From a checkpoint of a small autoregressive pixel model: 20-pixel images, muon at rate 0.015.
Rows from block 2 of a small autoregressive pixel model, named by matrix and row number. Rows with one number belong to one neuron. Each number is 200 + 30 x the weight over its row's rms, rounded and kept within 0 to 999. All counts start at 0. After the name is the row's rms in percent of the matrix's.
After each neuron's rows are labels from the 100 images, of 14976, where the neuron reaches its highest value: "responds to" is what is common among them. Only what is clearly more common there than usual is listed. The data: stained colorectal tissue patches (NCT-CRC-HE-100K). In brackets: how many of the 100, against the usual share in percent.
# fc1: MLP up (model.blocks.2.mlp.fc1.weight, 1024x256), inputs 0-85
# fc2: MLP down (model.blocks.2.mlp.fc2.weight, 256x1024, transposed), outputs 0-85

fc1.298,107,198,193,219,222,208,154,206,203,219,153,161,213,199,202,196,133,218,157,230,235,235,163,180,195,221,195,244,206,147,179,231,282,199,206,171,173,255,221,197,179,210,240,231,196,205,226,213,259,217,238,168,257,158,261,210,207,173,177,197,207,201,198,223,199,225,179,133,229,179,207,206,222,174,189,158,196,210,187,242,256,194,220,180,199,206,199
fc2.298,103,193,215,195,126,158,242,194,213,198,261,245,194,119,161,232,197,182,266,182,243,200,233,209,205,158,155,192,240,276,196,211,191,216,192,193,172,184,174,216,206,226,195,198,223,173,166,226,164,154,215,221,203,186,200,234,222,223,238,205,199,162,196,191,188,167,192,192,168,191,203,182,168,205,192,209,149,234,211,229,181,253,224,220,188,247,180
responds to: tissue: smooth muscle (51 vs 13.5); tissue: debris (27 vs 11.1)

fc1.258,086,184,221,176,217,205,195,212,249,227,247,194,197,233,193,206,181,201,180,187,239,169,163,189,216,199,202,224,167,180,232,172,200,193,247,178,208,223,204,215,229,169,221,214,179,216,200,191,141,210,253,191,195,244,229,245,197,234,181,173,222,206,209,214,169,155,190,190,147,268,198,218,206,219,213,205,224,205,232,156,197,178,238,189,225,203,192
fc2.258,080,221,223,202,170,178,213,171,155,161,160,191,223,191,200,213,188,171,190,165,210,232,227,189,187,166,128,203,208,220,245,201,210,216,134,229,180,206,252,229,188,236,204,168,159,206,185,194,244,199,165,204,175,233,200,189,202,165,220,280,245,204,210,194,231,216,236,207,217,207,185,169,207,196,205,203,162,174,206,201,206,205,179,235,217,207,214
responds to: tissue: adipose tissue (33 vs 10.3); tissue: mucus (29 vs 9)

fc1.335,070,193,235,183,247,260,277,220,196,243,189,236,176,207,143,223,174,249,201,204,212,193,245,191,212,183,205,156,112,216,235,182,204,169,209,205,192,224,208,249,202,210,216,227,186,248,162,191,208,194,201,223,167,194,262,163,139,187,169,191,204,204,194,197,211,182,199,225,195,213,175,218,198,176,236,194,205,206,231,133,184,203,238,172,212,220,159
fc2.335,065,145,153,205,167,113,138,169,223,166,213,160,228,174,191,188,182,190,166,204,229,216,172,247,222,240,192,215,214,216,167,183,186,216,160,231,211,167,242,163,247,201,212,189,147,198,237,184,209,204,175,185,239,214,201,205,196,219,197,204,207,222,197,269,181,217,193,177,225,197,183,210,212,250,171,224,165,140,136,228,236,200,147,237,189,152,183
responds to: tissue: adipose tissue (57 vs 10.3)

fc1.526,124,211,203,227,242,188,183,231,197,241,206,177,197,171,216,197,197,197,217,198,213,221,186,215,176,222,287,173,187,210,176,221,136,182,173,171,152,177,193,244,225,187,221,213,195,228,184,271,158,210,183,196,154,220,181,194,166,184,205,137,160,191,208,167,177,211,190,217,203,220,218,183,258,166,185,244,179,206,245,196,180,189,213,196,188,191,167
fc2.526,127,211,227,194,188,135,214,190,232,179,150,231,199,231,181,236,164,155,196,147,229,185,205,195,224,209,200,191,237,233,188,195,207,248,204,235,205,115,206,227,243,153,202,192,200,146,200,185,219,209,166,232,236,214,139,187,178,244,200,198,253,204,217,201,193,223,242,265,179,189,188,188,246,223,175,215,233,197,210,187,162,149,227,201,201,215,195
responds to: tissue: lymphocytes (53 vs 11.4)

fc1.662,083,218,207,241,224,166,189,222,230,227,172,203,211,204,225,204,198,215,192,158,226,189,182,194,190,182,187,239,136,224,179,256,172,189,243,213,170,218,202,167,209,178,204,188,246,180,193,109,219,208,217,233,155,175,197,194,214,183,149,192,236,234,182,219,178,169,250,234,161,182,203,173,204,237,197,211,160,185,214,160,248,262,165,249,190,229,200
fc2.662,072,127,240,163,206,230,211,199,214,189,219,178,196,226,223,236,177,152,201,225,173,225,193,112,215,218,193,127,224,213,167,154,221,198,236,185,186,169,183,211,188,229,173,233,214,154,194,211,174,195,154,212,191,229,206,200,172,200,205,165,175,176,228,188,201,254,189,224,187,200,203,215,176,186,195,191,230,194,235,234,204,227,199,247,255,188,173
responds to: tissue: mucus (43 vs 9)

fc1.381,126,183,161,186,191,212,222,213,182,154,205,213,160,212,240,187,141,207,253,174,269,175,208,236,192,216,195,212,220,138,213,178,156,231,157,269,260,192,223,216,242,186,257,212,181,264,231,222,225,222,184,205,207,154,184,161,196,202,216,178,180,179,234,211,160,192,183,184,241,200,150,232,241,207,159,193,179,179,240,255,203,224,228,153,193,207,227
fc2.381,127,175,205,148,200,165,176,233,257,189,234,224,200,213,163,223,217,191,237,182,163,192,195,204,253,203,196,189,213,234,191,188,198,200,192,161,180,186,161,158,208,235,183,222,177,182,180,227,194,191,208,215,176,220,199,215,205,182,153,248,191,199,219,148,237,233,261,201,288,213,232,214,150,187,125,206,202,212,204,165,206,194,190,210,163,188,198
responds to: tissue: smooth muscle (36 vs 13.5)

fc1.355,118,193,194,204,238,154,164,176,186,222,233,234,226,242,216,199,231,169,169,234,186,163,150,285,234,198,164,200,118,177,184,218,205,151,201,218,205,232,207,243,214,145,229,207,208,184,216,227,235,215,168,182,235,145,232,197,212,170,206,212,189,190,250,155,172,182,214,198,240,193,235,243,259,207,226,209,210,192,186,173,188,262,138,208,222,213,202
fc2.355,134,214,242,211,182,146,185,222,197,171,219,124,210,179,201,216,216,201,233,216,195,221,282,180,246,205,210,242,215,205,210,255,202,226,255,196,181,232,152,159,223,207,177,188,187,225,155,253,174,146,187,251,198,217,202,222,157,191,162,162,211,236,183,206,211,218,196,206,173,169,165,224,226,225,177,193,203,176,255,202,206,208,222,183,205,176,205
responds to: tissue: mucus (43 vs 9); tissue: normal colon mucosa (37 vs 8.5)

fc1.601,095,224,215,230,223,173,192,200,201,236,167,243,191,207,229,177,200,142,226,198,225,189,206,239,185,198,179,215,163,182,203,194,250,205,174,160,147,232,184,144,234,122,202,160,190,221,196,178,224,201,208,180,161,211,174,211,266,190,229,175,236,165,175,205,237,214,214,188,225,193,215,208,234,167,205,209,180,222,227,208,185,281,199,253,177,163,237
fc2.601,099,158,263,168,231,218,261,234,231,221,229,180,218,251,200,179,253,248,124,199,224,171,193,158,215,178,217,138,158,216,158,211,184,177,205,231,205,192,213,217,164,237,200,253,312,148,134,212,205,224,182,236,233,152,197,183,190,201,188,208,167,217,207,184,181,174,137,220,175,175,137,196,217,211,184,196,238,166,231,208,208,152,174,152,262,250,155
responds to: tissue: mucus (38 vs 9)

fc1.95,123,225,191,206,246,146,171,229,190,184,229,188,218,183,210,211,244,250,232,227,216,149,227,209,200,196,172,215,201,207,114,181,244,233,191,186,182,185,192,207,220,182,184,157,191,198,198,227,213,213,169,227,162,218,284,188,172,208,220,141,171,161,193,220,182,202,217,173,232,175,228,232,228,194,235,210,166,177,134,105,197,234,171,230,234,194,219
fc2.95,126,197,170,158,217,189,143,244,169,217,203,150,225,167,232,171,176,180,241,170,201,209,166,217,205,181,222,164,201,200,244,239,179,121,243,235,242,185,192,201,223,153,211,204,232,232,251,152,201,182,170,202,216,192,162,144,163,173,222,199,237,216,233,221,207,220,194,224,154,181,240,213,212,210,182,280,210,193,155,204,236,197,230,198,199,174,206
responds to: tissue: normal colon mucosa (38 vs 8.5)

fc1.110,043,170,183,195,178,158,186,195,168,157,230,162,180,168,242,177,174,206,154,191,199,201,212,203,193,193,201,188,209,210,247,158,202,172,274,127,220,219,183,193,222,186,222,248,230,168,270,212,224,179,196,220,204,165,236,175,186,212,214,192,246,192,262,207,203,158,189,267,201,215,151,165,214,157,177,192,174,123,205,149,226,176,231,179,206,219,184
fc2.110,039,159,182,211,199,191,190,218,186,219,213,211,205,208,154,213,180,128,222,277,200,221,222,196,183,227,196,251,236,174,177,199,233,198,185,246,179,237,241,250,220,213,154,174,185,217,165,246,85,206,153,140,257,194,170,253,213,209,194,212,190,193,224,188,148,205,143,212,208,195,226,188,180,232,174,204,171,204,181,266,177,213,182,226,226,175,200
responds to: tissue: adipose tissue (50 vs 10.3)

fc1.525,120,246,257,246,205,218,169,212,204,255,202,168,175,203,131,191,174,211,203,245,175,215,282,227,268,217,183,189,155,243,194,183,187,166,188,219,212,167,202,227,176,222,209,176,241,168,168,256,185,217,188,165,215,155,197,188,139,229,137,195,259,232,180,184,218,182,193,211,210,185,230,242,181,191,170,208,243,209,236,177,191,159,227,208,197,195,187
fc2.525,126,204,216,188,186,160,214,183,201,226,187,227,212,137,208,180,235,208,229,204,226,221,146,188,174,185,195,183,231,185,198,211,213,215,206,218,201,185,200,201,261,117,158,240,197,249,250,210,214,194,220,218,257,262,206,165,197,214,229,299,162,190,140,216,180,181,173,190,184,232,170,160,236,159,234,205,185,208,166,254,254,248,243,215,234,189,167
responds to: tissue: cancer-associated stroma (28 vs 10.8); tissue: debris (27 vs 11.1)

fc1.135,080,157,205,181,150,165,183,192,199,151,164,214,229,208,219,273,220,201,167,180,216,247,184,170,176,217,203,191,241,239,209,223,244,211,157,235,207,231,228,227,234,232,226,203,211,221,192,207,209,151,212,208,201,182,195,214,211,162,181,186,178,180,206,195,191,209,221,181,223,225,196,255,198,166,241,197,155,184,244,240,144,157,155,231,239,220,259
fc2.135,077,285,211,200,179,143,245,212,208,185,273,108,206,172,161,204,178,253,217,225,194,155,183,220,216,170,238,222,200,209,204,215,143,207,226,188,187,202,138,198,191,186,172,232,194,181,212,211,174,198,172,189,220,213,211,198,205,228,256,235,237,221,153,218,219,183,160,160,166,206,131,211,233,229,241,185,218,169,229,186,271,216,243,165,186,174,169
responds to: tissue: smooth muscle (43 vs 13.5)

fc1.120,089,159,258,262,160,157,214,218,227,228,153,207,174,236,231,172,228,220,206,256,199,182,184,186,202,183,246,239,192,198,231,132,253,156,216,176,177,200,191,173,228,206,171,154,194,195,237,200,211,218,189,193,264,180,137,168,202,174,218,164,170,176,155,197,199,207,198,158,230,259,202,202,201,225,163,198,220,210,205,238,246,189,160,165,211,167,157
fc2.120,075,202,215,157,219,270,196,227,182,199,202,146,227,161,199,215,181,155,182,153,260,167,210,240,156,251,231,145,196,186,138,238,186,162,190,246,189,212,224,210,206,155,218,233,204,218,144,161,178,214,275,250,232,210,226,246,202,198,262,243,198,245,202,196,225,183,185,187,185,206,176,251,156,206,209,253,229,154,194,175,199,213,164,260,175,199,228
responds to: tissue: tumour epithelium (50 vs 14.8)

fc1.72,087,172,222,210,189,198,174,161,208,236,227,187,176,182,192,174,179,183,223,171,234,199,238,176,210,160,206,185,193,207,125,160,172,226,213,221,198,130,200,203,220,160,153,220,205,174,164,243,180,167,192,180,139,180,221,154,187,229,222,219,212,206,210,163,231,201,211,232,214,188,149,248,271,203,167,226,150,193,180,196,252,246,199,181,224,189,155
fc2.72,077,206,152,127,232,206,243,228,183,162,220,244,167,185,258,153,201,230,218,186,219,161,291,258,146,194,218,261,196,187,206,208,152,178,216,271,238,220,178,206,188,246,208,222,207,209,247,224,195,189,259,200,222,216,237,195,187,200,178,173,242,196,199,237,209,187,154,189,203,207,212,201,177,251,194,184,219,206,178,190,205,171,235,216,194,172,223
responds to: tissue: mucus (48 vs 9); tissue: tumour epithelium (36 vs 14.8)

fc1.563,090,210,225,162,177,184,167,186,205,176,193,186,193,165,289,185,156,206,210,233,235,158,239,167,131,161,215,226,147,251,191,198,134,230,171,190,237,209,288,148,223,179,210,206,223,181,180,169,217,221,139,227,217,201,175,196,180,193,188,198,183,222,183,196,171,249,193,242,233,196,190,240,165,236,217,236,169,178,185,199,213,209,199,262,220,184,225
fc2.563,094,184,161,122,181,173,240,227,165,223,211,141,173,210,203,238,137,153,177,215,206,187,192,173,179,233,199,174,257,220,184,220,236,182,204,185,214,151,207,198,173,196,214,212,211,110,246,225,174,217,178,201,160,201,224,166,214,216,207,165,204,222,200,252,201,232,169,191,184,217,187,177,267,217,168,197,225,229,197,188,161,213,183,181,197,256,156
responds to: tissue: tumour epithelium (60 vs 14.8)

fc1.271,126,126,214,246,215,170,222,195,192,222,229,201,164,198,157,198,212,238,217,159,204,195,166,257,190,251,220,238,186,197,195,245,217,209,194,144,223,219,187,215,194,199,208,164,213,157,204,242,114,206,167,184,207,176,234,151,197,200,213,223,199,198,212,306,162,182,214,231,212,204,179,225,217,221,145,189,217,255,198,221,264,172,190,232,192,233,148
fc2.271,131,239,242,206,154,238,227,230,140,182,232,206,218,175,178,207,219,174,135,239,239,155,163,179,165,235,199,234,149,157,183,181,186,239,192,178,178,208,191,217,180,176,245,228,169,171,214,165,264,203,224,179,170,261,147,220,201,190,181,192,184,198,195,181,228,218,199,252,207,210,207,160,190,256,189,214,152,212,135,96,171,213,161,203,178,205,210
responds to: tissue: cancer-associated stroma (35 vs 10.8)

fc1.473,120,246,142,211,167,172,185,161,211,209,242,226,212,184,171,199,178,193,201,160,204,235,212,216,237,206,197,221,211,169,209,184,204,236,212,156,188,144,205,213,196,173,199,176,211,241,228,191,185,175,204,189,214,206,217,119,213,200,201,175,171,229,206,144,234,239,170,221,217,105,157,216,216,278,217,226,201,213,216,248,187,189,201,168,192,200,174
fc2.473,116,206,214,223,212,162,181,243,193,209,163,153,202,206,210,181,205,211,185,231,190,224,223,186,145,224,216,181,216,236,139,198,182,188,248,221,233,210,214,200,198,216,226,191,175,177,184,191,189,191,196,213,200,231,212,237,201,202,183,188,221,189,182,223,191,205,237,194,230,291,194,165,178,199,140,202,136,169,165,191,226,167,129,208,166,225,197
responds to: tissue: cancer-associated stroma (38 vs 10.8)

fc1.743,108,177,234,186,206,195,179,179,151,225,244,222,235,177,207,207,183,228,206,173,198,157,202,257,262,195,223,207,169,230,209,220,210,172,233,186,217,169,237,175,190,191,190,169,211,182,218,159,195,213,161,152,207,240,279,219,236,190,211,213,186,209,201,212,172,199,172,175,151,245,229,162,181,223,206,256,204,195,216,177,228,226,197,189,169,201,162
fc2.743,100,204,192,204,146,163,234,219,197,205,215,190,253,236,192,237,201,196,158,209,174,175,161,153,160,213,186,203,217,160,222,164,116,237,186,207,136,191,206,181,198,199,233,211,168,216,197,201,189,202,231,269,199,203,112,228,172,166,203,169,242,207,226,204,209,187,237,190,180,116,206,187,258,214,266,187,207,170,229,192,161,207,182,207,184,172,248
responds to: tissue: cancer-associated stroma (29 vs 10.8); tissue: mucus (26 vs 9)

fc1.504,083,236,202,225,231,221,172,201,196,227,168,203,194,209,233,191,204,176,233,231,246,161,202,218,214,231,197,162,155,204,187,236,175,169,176,191,134,237,235,215,180,168,244,131,209,140,190,195,189,210,212,198,249,231,220,264,216,214,224,191,162,178,224,173,215,233,195,194,248,177,183,153,188,212,195,198,153,186,163,242,225,215,166,180,202,210,132
fc2.504,080,185,196,189,222,204,163,216,165,183,242,160,179,186,206,216,238,196,144,168,190,237,270,204,184,193,203,236,230,160,221,193,186,257,229,163,217,172,234,194,218,188,169,185,190,239,201,260,153,223,153,211,215,220,171,113,221,200,223,194,211,166,192,161,230,212,247,199,205,226,167,277,155,133,199,180,197,226,238,204,185,207,171,189,244,224,210
responds to: tissue: tumour epithelium (43 vs 14.8)

fc1.210,104,178,187,224,195,168,230,184,163,200,209,249,200,224,143,227,193,136,177,229,176,197,230,196,232,237,180,174,184,170,180,258,217,188,152,206,213,144,188,206,195,208,200,177,190,218,184,150,241,212,193,179,181,207,227,237,205,178,185,213,247,220,204,202,193,243,184,167,262,212,222,260,233,228,253,196,204,163,192,222,225,165,205,174,269,195,182
fc2.210,093,228,231,171,229,216,192,207,164,213,198,219,156,156,229,148,146,220,187,203,188,172,236,171,187,145,223,217,224,271,238,165,170,218,229,204,212,221,182,216,198,157,150,266,243,199,243,225,177,206,233,187,201,191,219,225,165,219,236,187,203,211,216,190,245,172,170,232,158,213,182,202,226,193,204,211,154,252,166,178,172,245,184,225,190,274,222
responds to: tissue: tumour epithelium (45 vs 14.8)

fc1.39,063,223,180,152,238,252,225,191,195,237,200,191,251,208,189,201,179,195,134,154,189,190,215,241,182,177,242,164,182,179,172,206,147,178,181,188,220,182,198,198,176,190,152,180,180,198,217,188,189,196,181,185,218,259,234,234,206,167,155,247,226,180,199,152,149,195,177,217,201,180,172,211,192,179,180,240,243,220,209,184,219,169,148,192,225,207,187
fc2.39,057,242,129,225,222,242,145,222,207,195,178,161,166,228,167,180,205,156,197,141,237,150,135,240,260,171,209,230,232,209,225,226,206,215,152,191,248,202,165,185,176,197,177,219,182,180,180,230,220,225,212,177,173,219,203,202,216,197,217,161,239,208,232,271,171,174,170,152,149,227,203,258,172,161,268,172,191,173,186,213,185,216,161,218,182,152,222
responds to: tissue: lymphocytes (73 vs 11.4)

fc1.7,130,218,253,223,205,243,169,205,188,223,227,212,181,188,212,227,183,188,201,236,170,187,194,218,188,197,224,250,222,248,190,154,185,178,209,161,144,195,184,224,226,166,173,196,233,209,286,192,156,185,220,145,172,155,219,209,165,205,188,186,224,215,211,158,192,201,122,221,227,242,293,197,175,225,161,192,181,191,234,187,194,207,199,180,226,192,235
fc2.7,129,159,180,162,200,205,249,224,203,219,221,169,247,179,202,181,237,227,224,139,264,157,188,256,213,229,178,163,215,216,221,206,224,245,160,202,226,222,197,207,232,225,245,192,162,220,157,222,234,200,165,174,215,152,186,220,258,183,153,244,164,235,209,177,157,204,201,117,179,199,174,243,227,191,220,189,249,225,149,190,238,224,219,183,160,230,228
responds to: tissue: mucus (33 vs 9)

fc1.256,114,188,216,214,220,206,181,229,200,214,198,192,200,224,193,158,155,240,236,216,206,202,199,156,186,180,167,213,208,235,192,132,210,216,213,174,203,219,256,235,160,205,182,183,207,196,142,192,187,185,244,204,199,194,206,228,214,181,245,241,201,202,243,234,212,187,240,226,183,203,174,173,194,245,228,225,232,152,202,241,199,283,216,217,132,190,192
fc2.256,113,184,176,192,211,192,226,163,215,222,200,176,209,228,161,182,230,206,174,262,191,209,177,165,158,285,195,171,171,263,180,178,236,229,176,233,199,166,231,192,195,178,186,169,167,209,204,226,248,227,179,189,181,204,245,231,234,180,159,199,171,216,171,182,233,265,203,163,197,197,191,187,245,203,185,252,253,256,222,200,228,213,210,230,202,207,199
responds to: tissue: cancer-associated stroma (39 vs 10.8)

fc1.512,104,195,172,176,209,254,182,264,185,163,194,196,245,185,227,191,185,198,175,208,221,179,224,210,217,141,207,201,179,242,180,197,176,203,196,244,187,175,253,166,201,204,216,224,256,196,187,250,207,238,134,205,194,169,197,147,195,185,184,274,211,192,209,173,202,180,231,206,235,192,154,209,175,197,193,200,227,216,208,232,249,228,244,240,215,185,227
fc2.512,098,174,226,195,222,138,189,194,213,198,204,263,189,204,188,211,211,157,213,179,194,218,185,210,189,229,210,232,157,208,183,224,229,224,222,143,180,233,182,202,195,161,217,181,210,226,226,200,195,223,266,185,232,259,249,239,233,231,244,180,153,209,202,161,197,196,196,151,155,236,249,199,249,172,179,183,184,208,206,144,161,129,181,181,217,179,150
responds to: tissue: smooth muscle (79 vs 13.5)

fc1.717,113,165,157,270,206,184,202,214,188,196,203,200,180,174,199,225,156,200,233,182,255,198,206,197,178,203,201,200,227,241,187,226,283,215,192,172,204,140,228,215,151,205,207,222,195,187,192,179,200,252,202,217,174,188,175,205,168,172,236,190,243,169,216,150,194,295,231,219,212,164,207,182,196,151,172,215,188,216,275,191,216,225,221,203,197,151,176
fc2.717,110,225,177,172,229,138,127,185,186,202,202,182,197,235,171,206,226,226,224,207,143,243,168,216,197,211,219,176,223,185,209,154,179,211,220,158,223,204,206,195,226,181,215,166,239,170,192,211,171,152,217,226,214,193,226,182,187,192,184,191,192,173,192,236,191,184,191,206,138,230,161,168,258,193,233,223,148,166,157,233,243,221,197,191,167,227,210
responds to: tissue: normal colon mucosa (58 vs 8.5)

fc1.715,101,193,200,217,197,234,188,229,190,164,221,209,191,174,249,135,187,226,204,230,153,226,191,198,232,224,231,219,170,208,190,191,205,165,136,187,194,192,196,219,192,213,183,312,135,208,181,220,187,180,136,160,185,183,221,208,230,244,239,196,216,228,230,175,188,194,177,214,198,172,138,240,169,226,190,193,236,242,219,230,170,175,195,171,96,211,218
fc2.715,107,226,243,228,169,159,220,260,199,209,181,153,197,168,194,163,189,223,217,155,176,164,198,205,179,153,159,193,145,168,163,203,190,238,236,249,222,244,237,216,199,190,253,152,233,145,186,166,206,253,103,223,186,191,216,139,181,172,148,224,161,222,198,217,216,163,158,182,233,270,196,214,209,261,191,195,206,169,202,205,207,191,190,202,233,230,134
responds to: tissue: tumour epithelium (37 vs 14.8); tissue: normal colon mucosa (35 vs 8.5)

fc1.407,096,235,140,220,197,156,170,254,208,232,153,200,215,192,183,220,195,219,207,165,189,183,251,210,195,194,176,209,185,228,223,128,280,219,222,171,194,180,153,187,179,246,224,229,240,218,163,232,208,187,222,189,208,202,240,164,128,206,168,219,161,190,225,201,237,228,173,220,235,186,204,184,212,167,214,149,196,213,221,257,110,212,222,159,206,153,175
fc2.407,108,216,214,203,194,265,212,154,249,120,170,162,146,175,212,241,185,236,181,213,197,229,176,229,174,218,208,216,227,166,218,266,229,158,153,227,223,238,233,223,231,179,204,222,161,168,214,181,180,234,194,172,232,230,157,181,240,205,199,183,214,260,215,239,235,223,235,156,157,234,145,221,181,214,237,221,195,144,263,237,192,179,210,231,243,175,190
responds to: tissue: lymphocytes (29 vs 11.4)

fc1.510,112,198,246,182,215,180,174,216,209,196,197,217,212,262,162,199,223,238,197,235,242,225,194,193,191,261,128,174,214,203,202,241,184,243,197,211,193,216,193,199,200,236,196,179,163,196,176,187,257,215,211,207,154,202,201,182,173,232,229,202,235,228,168,131,150,231,194,192,187,195,225,244,269,198,181,206,175,146,223,210,190,180,167,205,210,207,163
fc2.510,111,143,168,218,184,224,222,267,213,250,240,206,197,172,232,177,246,184,212,204,207,160,205,237,214,204,265,186,122,168,183,215,180,194,195,239,212,223,214,163,229,159,253,148,219,230,240,204,161,196,244,185,181,210,209,202,181,184,279,223,226,193,224,214,246,193,225,225,223,202,191,198,189,175,201,226,230,197,201,197,213,160,188,213,150,191,233
responds to: tissue: smooth muscle (72 vs 13.5)

fc1.158,130,239,213,211,182,178,176,181,215,204,188,213,240,210,207,166,191,220,203,187,194,155,163,273,205,190,201,180,174,150,216,198,193,206,188,172,229,209,211,237,180,149,240,162,193,187,179,195,201,200,192,160,205,219,217,195,185,224,189,232,159,280,241,153,177,205,219,175,258,213,158,192,247,235,132,170,221,120,218,152,202,173,126,186,221,213,176
fc2.158,139,235,188,213,232,206,241,182,182,234,184,144,208,189,228,227,219,210,221,194,179,167,178,173,238,187,251,265,213,223,202,175,202,138,190,203,209,118,191,189,169,203,202,201,184,168,207,182,220,231,227,262,233,238,251,214,131,200,231,197,214,207,161,160,192,155,162,170,158,251,158,172,185,176,188,248,233,223,238,238,200,218,250,178,158,217,247
responds to: tissue: mucus (38 vs 9); tissue: cancer-associated stroma (36 vs 10.8)

fc1.104,063,191,223,230,169,197,217,226,244,205,182,192,236,198,296,273,190,208,177,225,214,185,239,185,263,220,158,156,176,222,203,194,240,250,210,160,190,186,199,225,159,176,155,194,180,221,189,179,174,189,223,233,214,195,146,164,228,177,200,128,164,206,218,186,186,221,276,199,185,236,209,181,141,172,235,214,179,159,181,213,152,142,208,220,189,250,232
fc2.104,056,169,153,174,187,218,142,222,203,170,224,190,206,156,117,174,193,178,206,179,280,187,197,218,157,239,239,240,237,178,160,226,238,242,204,196,201,196,237,167,233,207,201,191,182,191,209,213,235,180,195,203,177,135,191,266,164,143,239,247,163,171,231,157,195,211,139,213,157,206,221,223,202,200,178,212,202,209,240,251,209,281,201,156,222,169,191
responds to: tissue: smooth muscle (51 vs 13.5)

fc1.434,073,177,185,209,196,156,181,237,214,206,232,161,199,168,216,211,198,217,195,192,185,203,182,221,178,193,238,267,176,191,142,173,226,159,204,213,225,160,186,218,247,233,169,223,221,173,247,252,181,249,200,228,228,275,230,232,228,210,232,193,220,179,206,191,188,149,218,142,239,182,177,153,209,243,175,283,198,201,195,221,186,161,257,168,226,170,175
fc2.434,067,195,205,226,197,254,175,242,236,185,205,202,179,163,194,167,215,223,177,157,212,231,206,293,190,163,172,217,218,223,215,202,205,227,166,215,276,196,196,203,170,229,197,172,209,228,247,236,203,202,173,190,174,147,216,196,198,233,180,225,203,242,161,216,228,170,167,246,169,166,251,175,158,201,317,226,198,180,257,214,234,200,204,209,186,160,188
responds to: tissue: smooth muscle (53 vs 13.5)

fc1.29,128,184,184,201,179,200,119,201,194,194,177,241,176,224,220,194,153,234,164,214,193,157,247,215,269,226,199,187,173,169,193,161,174,228,157,208,282,166,181,232,213,175,144,169,165,192,200,205,229,202,174,194,263,164,217,159,180,222,232,185,194,215,189,208,175,195,200,192,213,202,221,217,163,192,193,209,193,141,261,154,205,194,214,252,190,165,238
fc2.29,138,214,221,219,236,158,221,198,220,219,163,159,211,150,189,237,223,184,240,241,200,174,170,190,189,149,171,207,228,173,233,253,170,207,237,244,181,230,202,181,149,210,199,199,289,160,229,225,225,213,185,154,193,201,148,223,234,207,176,247,206,170,176,245,176,200,175,184,190,222,209,195,202,175,165,234,180,213,221,268,220,174,192,176,189,275,173
responds to: tissue: mucus (34 vs 9)

fc1.653,118,204,221,218,190,215,226,198,208,234,177,197,111,242,252,202,200,180,193,215,235,210,192,163,208,262,194,211,227,180,231,193,217,172,248,179,199,174,186,157,229,246,228,204,183,158,154,200,236,175,169,178,204,228,227,192,241,174,187,152,165,203,178,247,202,209,176,195,187,166,215,205,189,178,223,162,195,162,235,178,235,211,190,182,158,173,209
fc2.653,126,179,214,187,205,216,166,239,230,200,205,214,167,247,202,172,175,223,169,213,185,225,228,222,222,155,248,227,210,139,237,193,201,233,177,204,173,228,157,241,166,151,152,227,212,250,206,239,179,225,188,227,222,183,169,202,220,248,248,215,214,226,220,223,199,173,208,173,253,217,185,183,216,183,240,209,189,216,160,207,189,191,251,227,210,135,267
responds to: tissue: tumour epithelium (41 vs 14.8)

fc1.134,111,234,248,214,215,224,183,166,201,227,202,238,165,254,167,161,153,215,209,222,209,210,206,246,216,215,135,225,227,252,140,168,189,194,219,200,200,147,202,172,197,177,157,140,187,172,186,187,242,267,169,185,181,235,187,185,212,200,231,237,184,171,146,216,172,155,221,213,170,205,193,229,188,208,184,172,191,224,225,224,219,151,190,178,212,191,203
fc2.134,105,161,182,185,247,187,203,205,194,169,173,174,234,189,174,195,212,192,212,147,222,140,176,232,248,162,232,162,223,164,219,208,187,149,172,191,169,148,225,202,194,185,236,243,203,187,193,214,220,211,243,168,135,227,208,170,187,198,194,187,217,203,193,186,209,208,190,124,183,172,236,227,206,196,240,205,191,187,187,177,217,208,202,202,227,180,212
responds to: tissue: mucus (26 vs 9)

fc1.115,120,203,154,192,170,197,192,216,226,185,211,255,213,254,153,203,260,175,152,171,243,195,202,262,223,204,123,194,183,160,239,197,192,235,205,175,175,197,180,160,133,184,176,181,195,213,159,171,208,204,183,233,209,186,237,246,230,209,158,212,196,217,179,167,216,238,261,192,175,209,186,146,203,204,214,152,160,232,169,177,200,218,222,165,197,192,177
fc2.115,132,158,192,240,141,166,202,208,194,228,216,169,172,142,223,219,167,205,204,213,157,176,187,151,254,192,239,236,243,181,191,192,219,154,185,210,217,142,252,212,204,190,229,189,198,199,134,175,163,193,220,205,208,195,215,231,221,134,252,168,238,204,187,209,252,212,189,174,200,186,156,196,172,260,192,185,212,178,269,190,175,226,236,160,169,201,232
responds to: tissue: tumour epithelium (49 vs 14.8); tissue: cancer-associated stroma (31 vs 10.8)

fc1.674,099,178,229,184,213,214,186,236,188,199,237,238,226,193,195,266,227,227,193,169,205,241,197,278,173,232,158,193,172,235,181,189,206,176,206,140,185,149,179,159,187,215,199,192,169,231,203,185,176,223,152,167,170,210,165,218,242,207,191,271,217,240,268,177,202,229,258,172,229,205,219,228,126,240,183,189,220,198,144,207,196,170,234,211,219,196,188
fc2.674,097,262,201,230,156,167,195,194,171,216,202,214,150,169,211,152,184,233,157,175,194,202,166,156,169,200,229,190,191,188,197,221,158,173,193,221,228,178,234,171,185,216,272,196,124,181,260,215,208,218,180,171,212,202,153,202,216,250,234,204,120,206,201,202,220,173,227,238,174,192,166,221,212,225,246,237,159,204,207,206,187,199,209,206,242,240,174
responds to: tissue: smooth muscle (89 vs 13.5)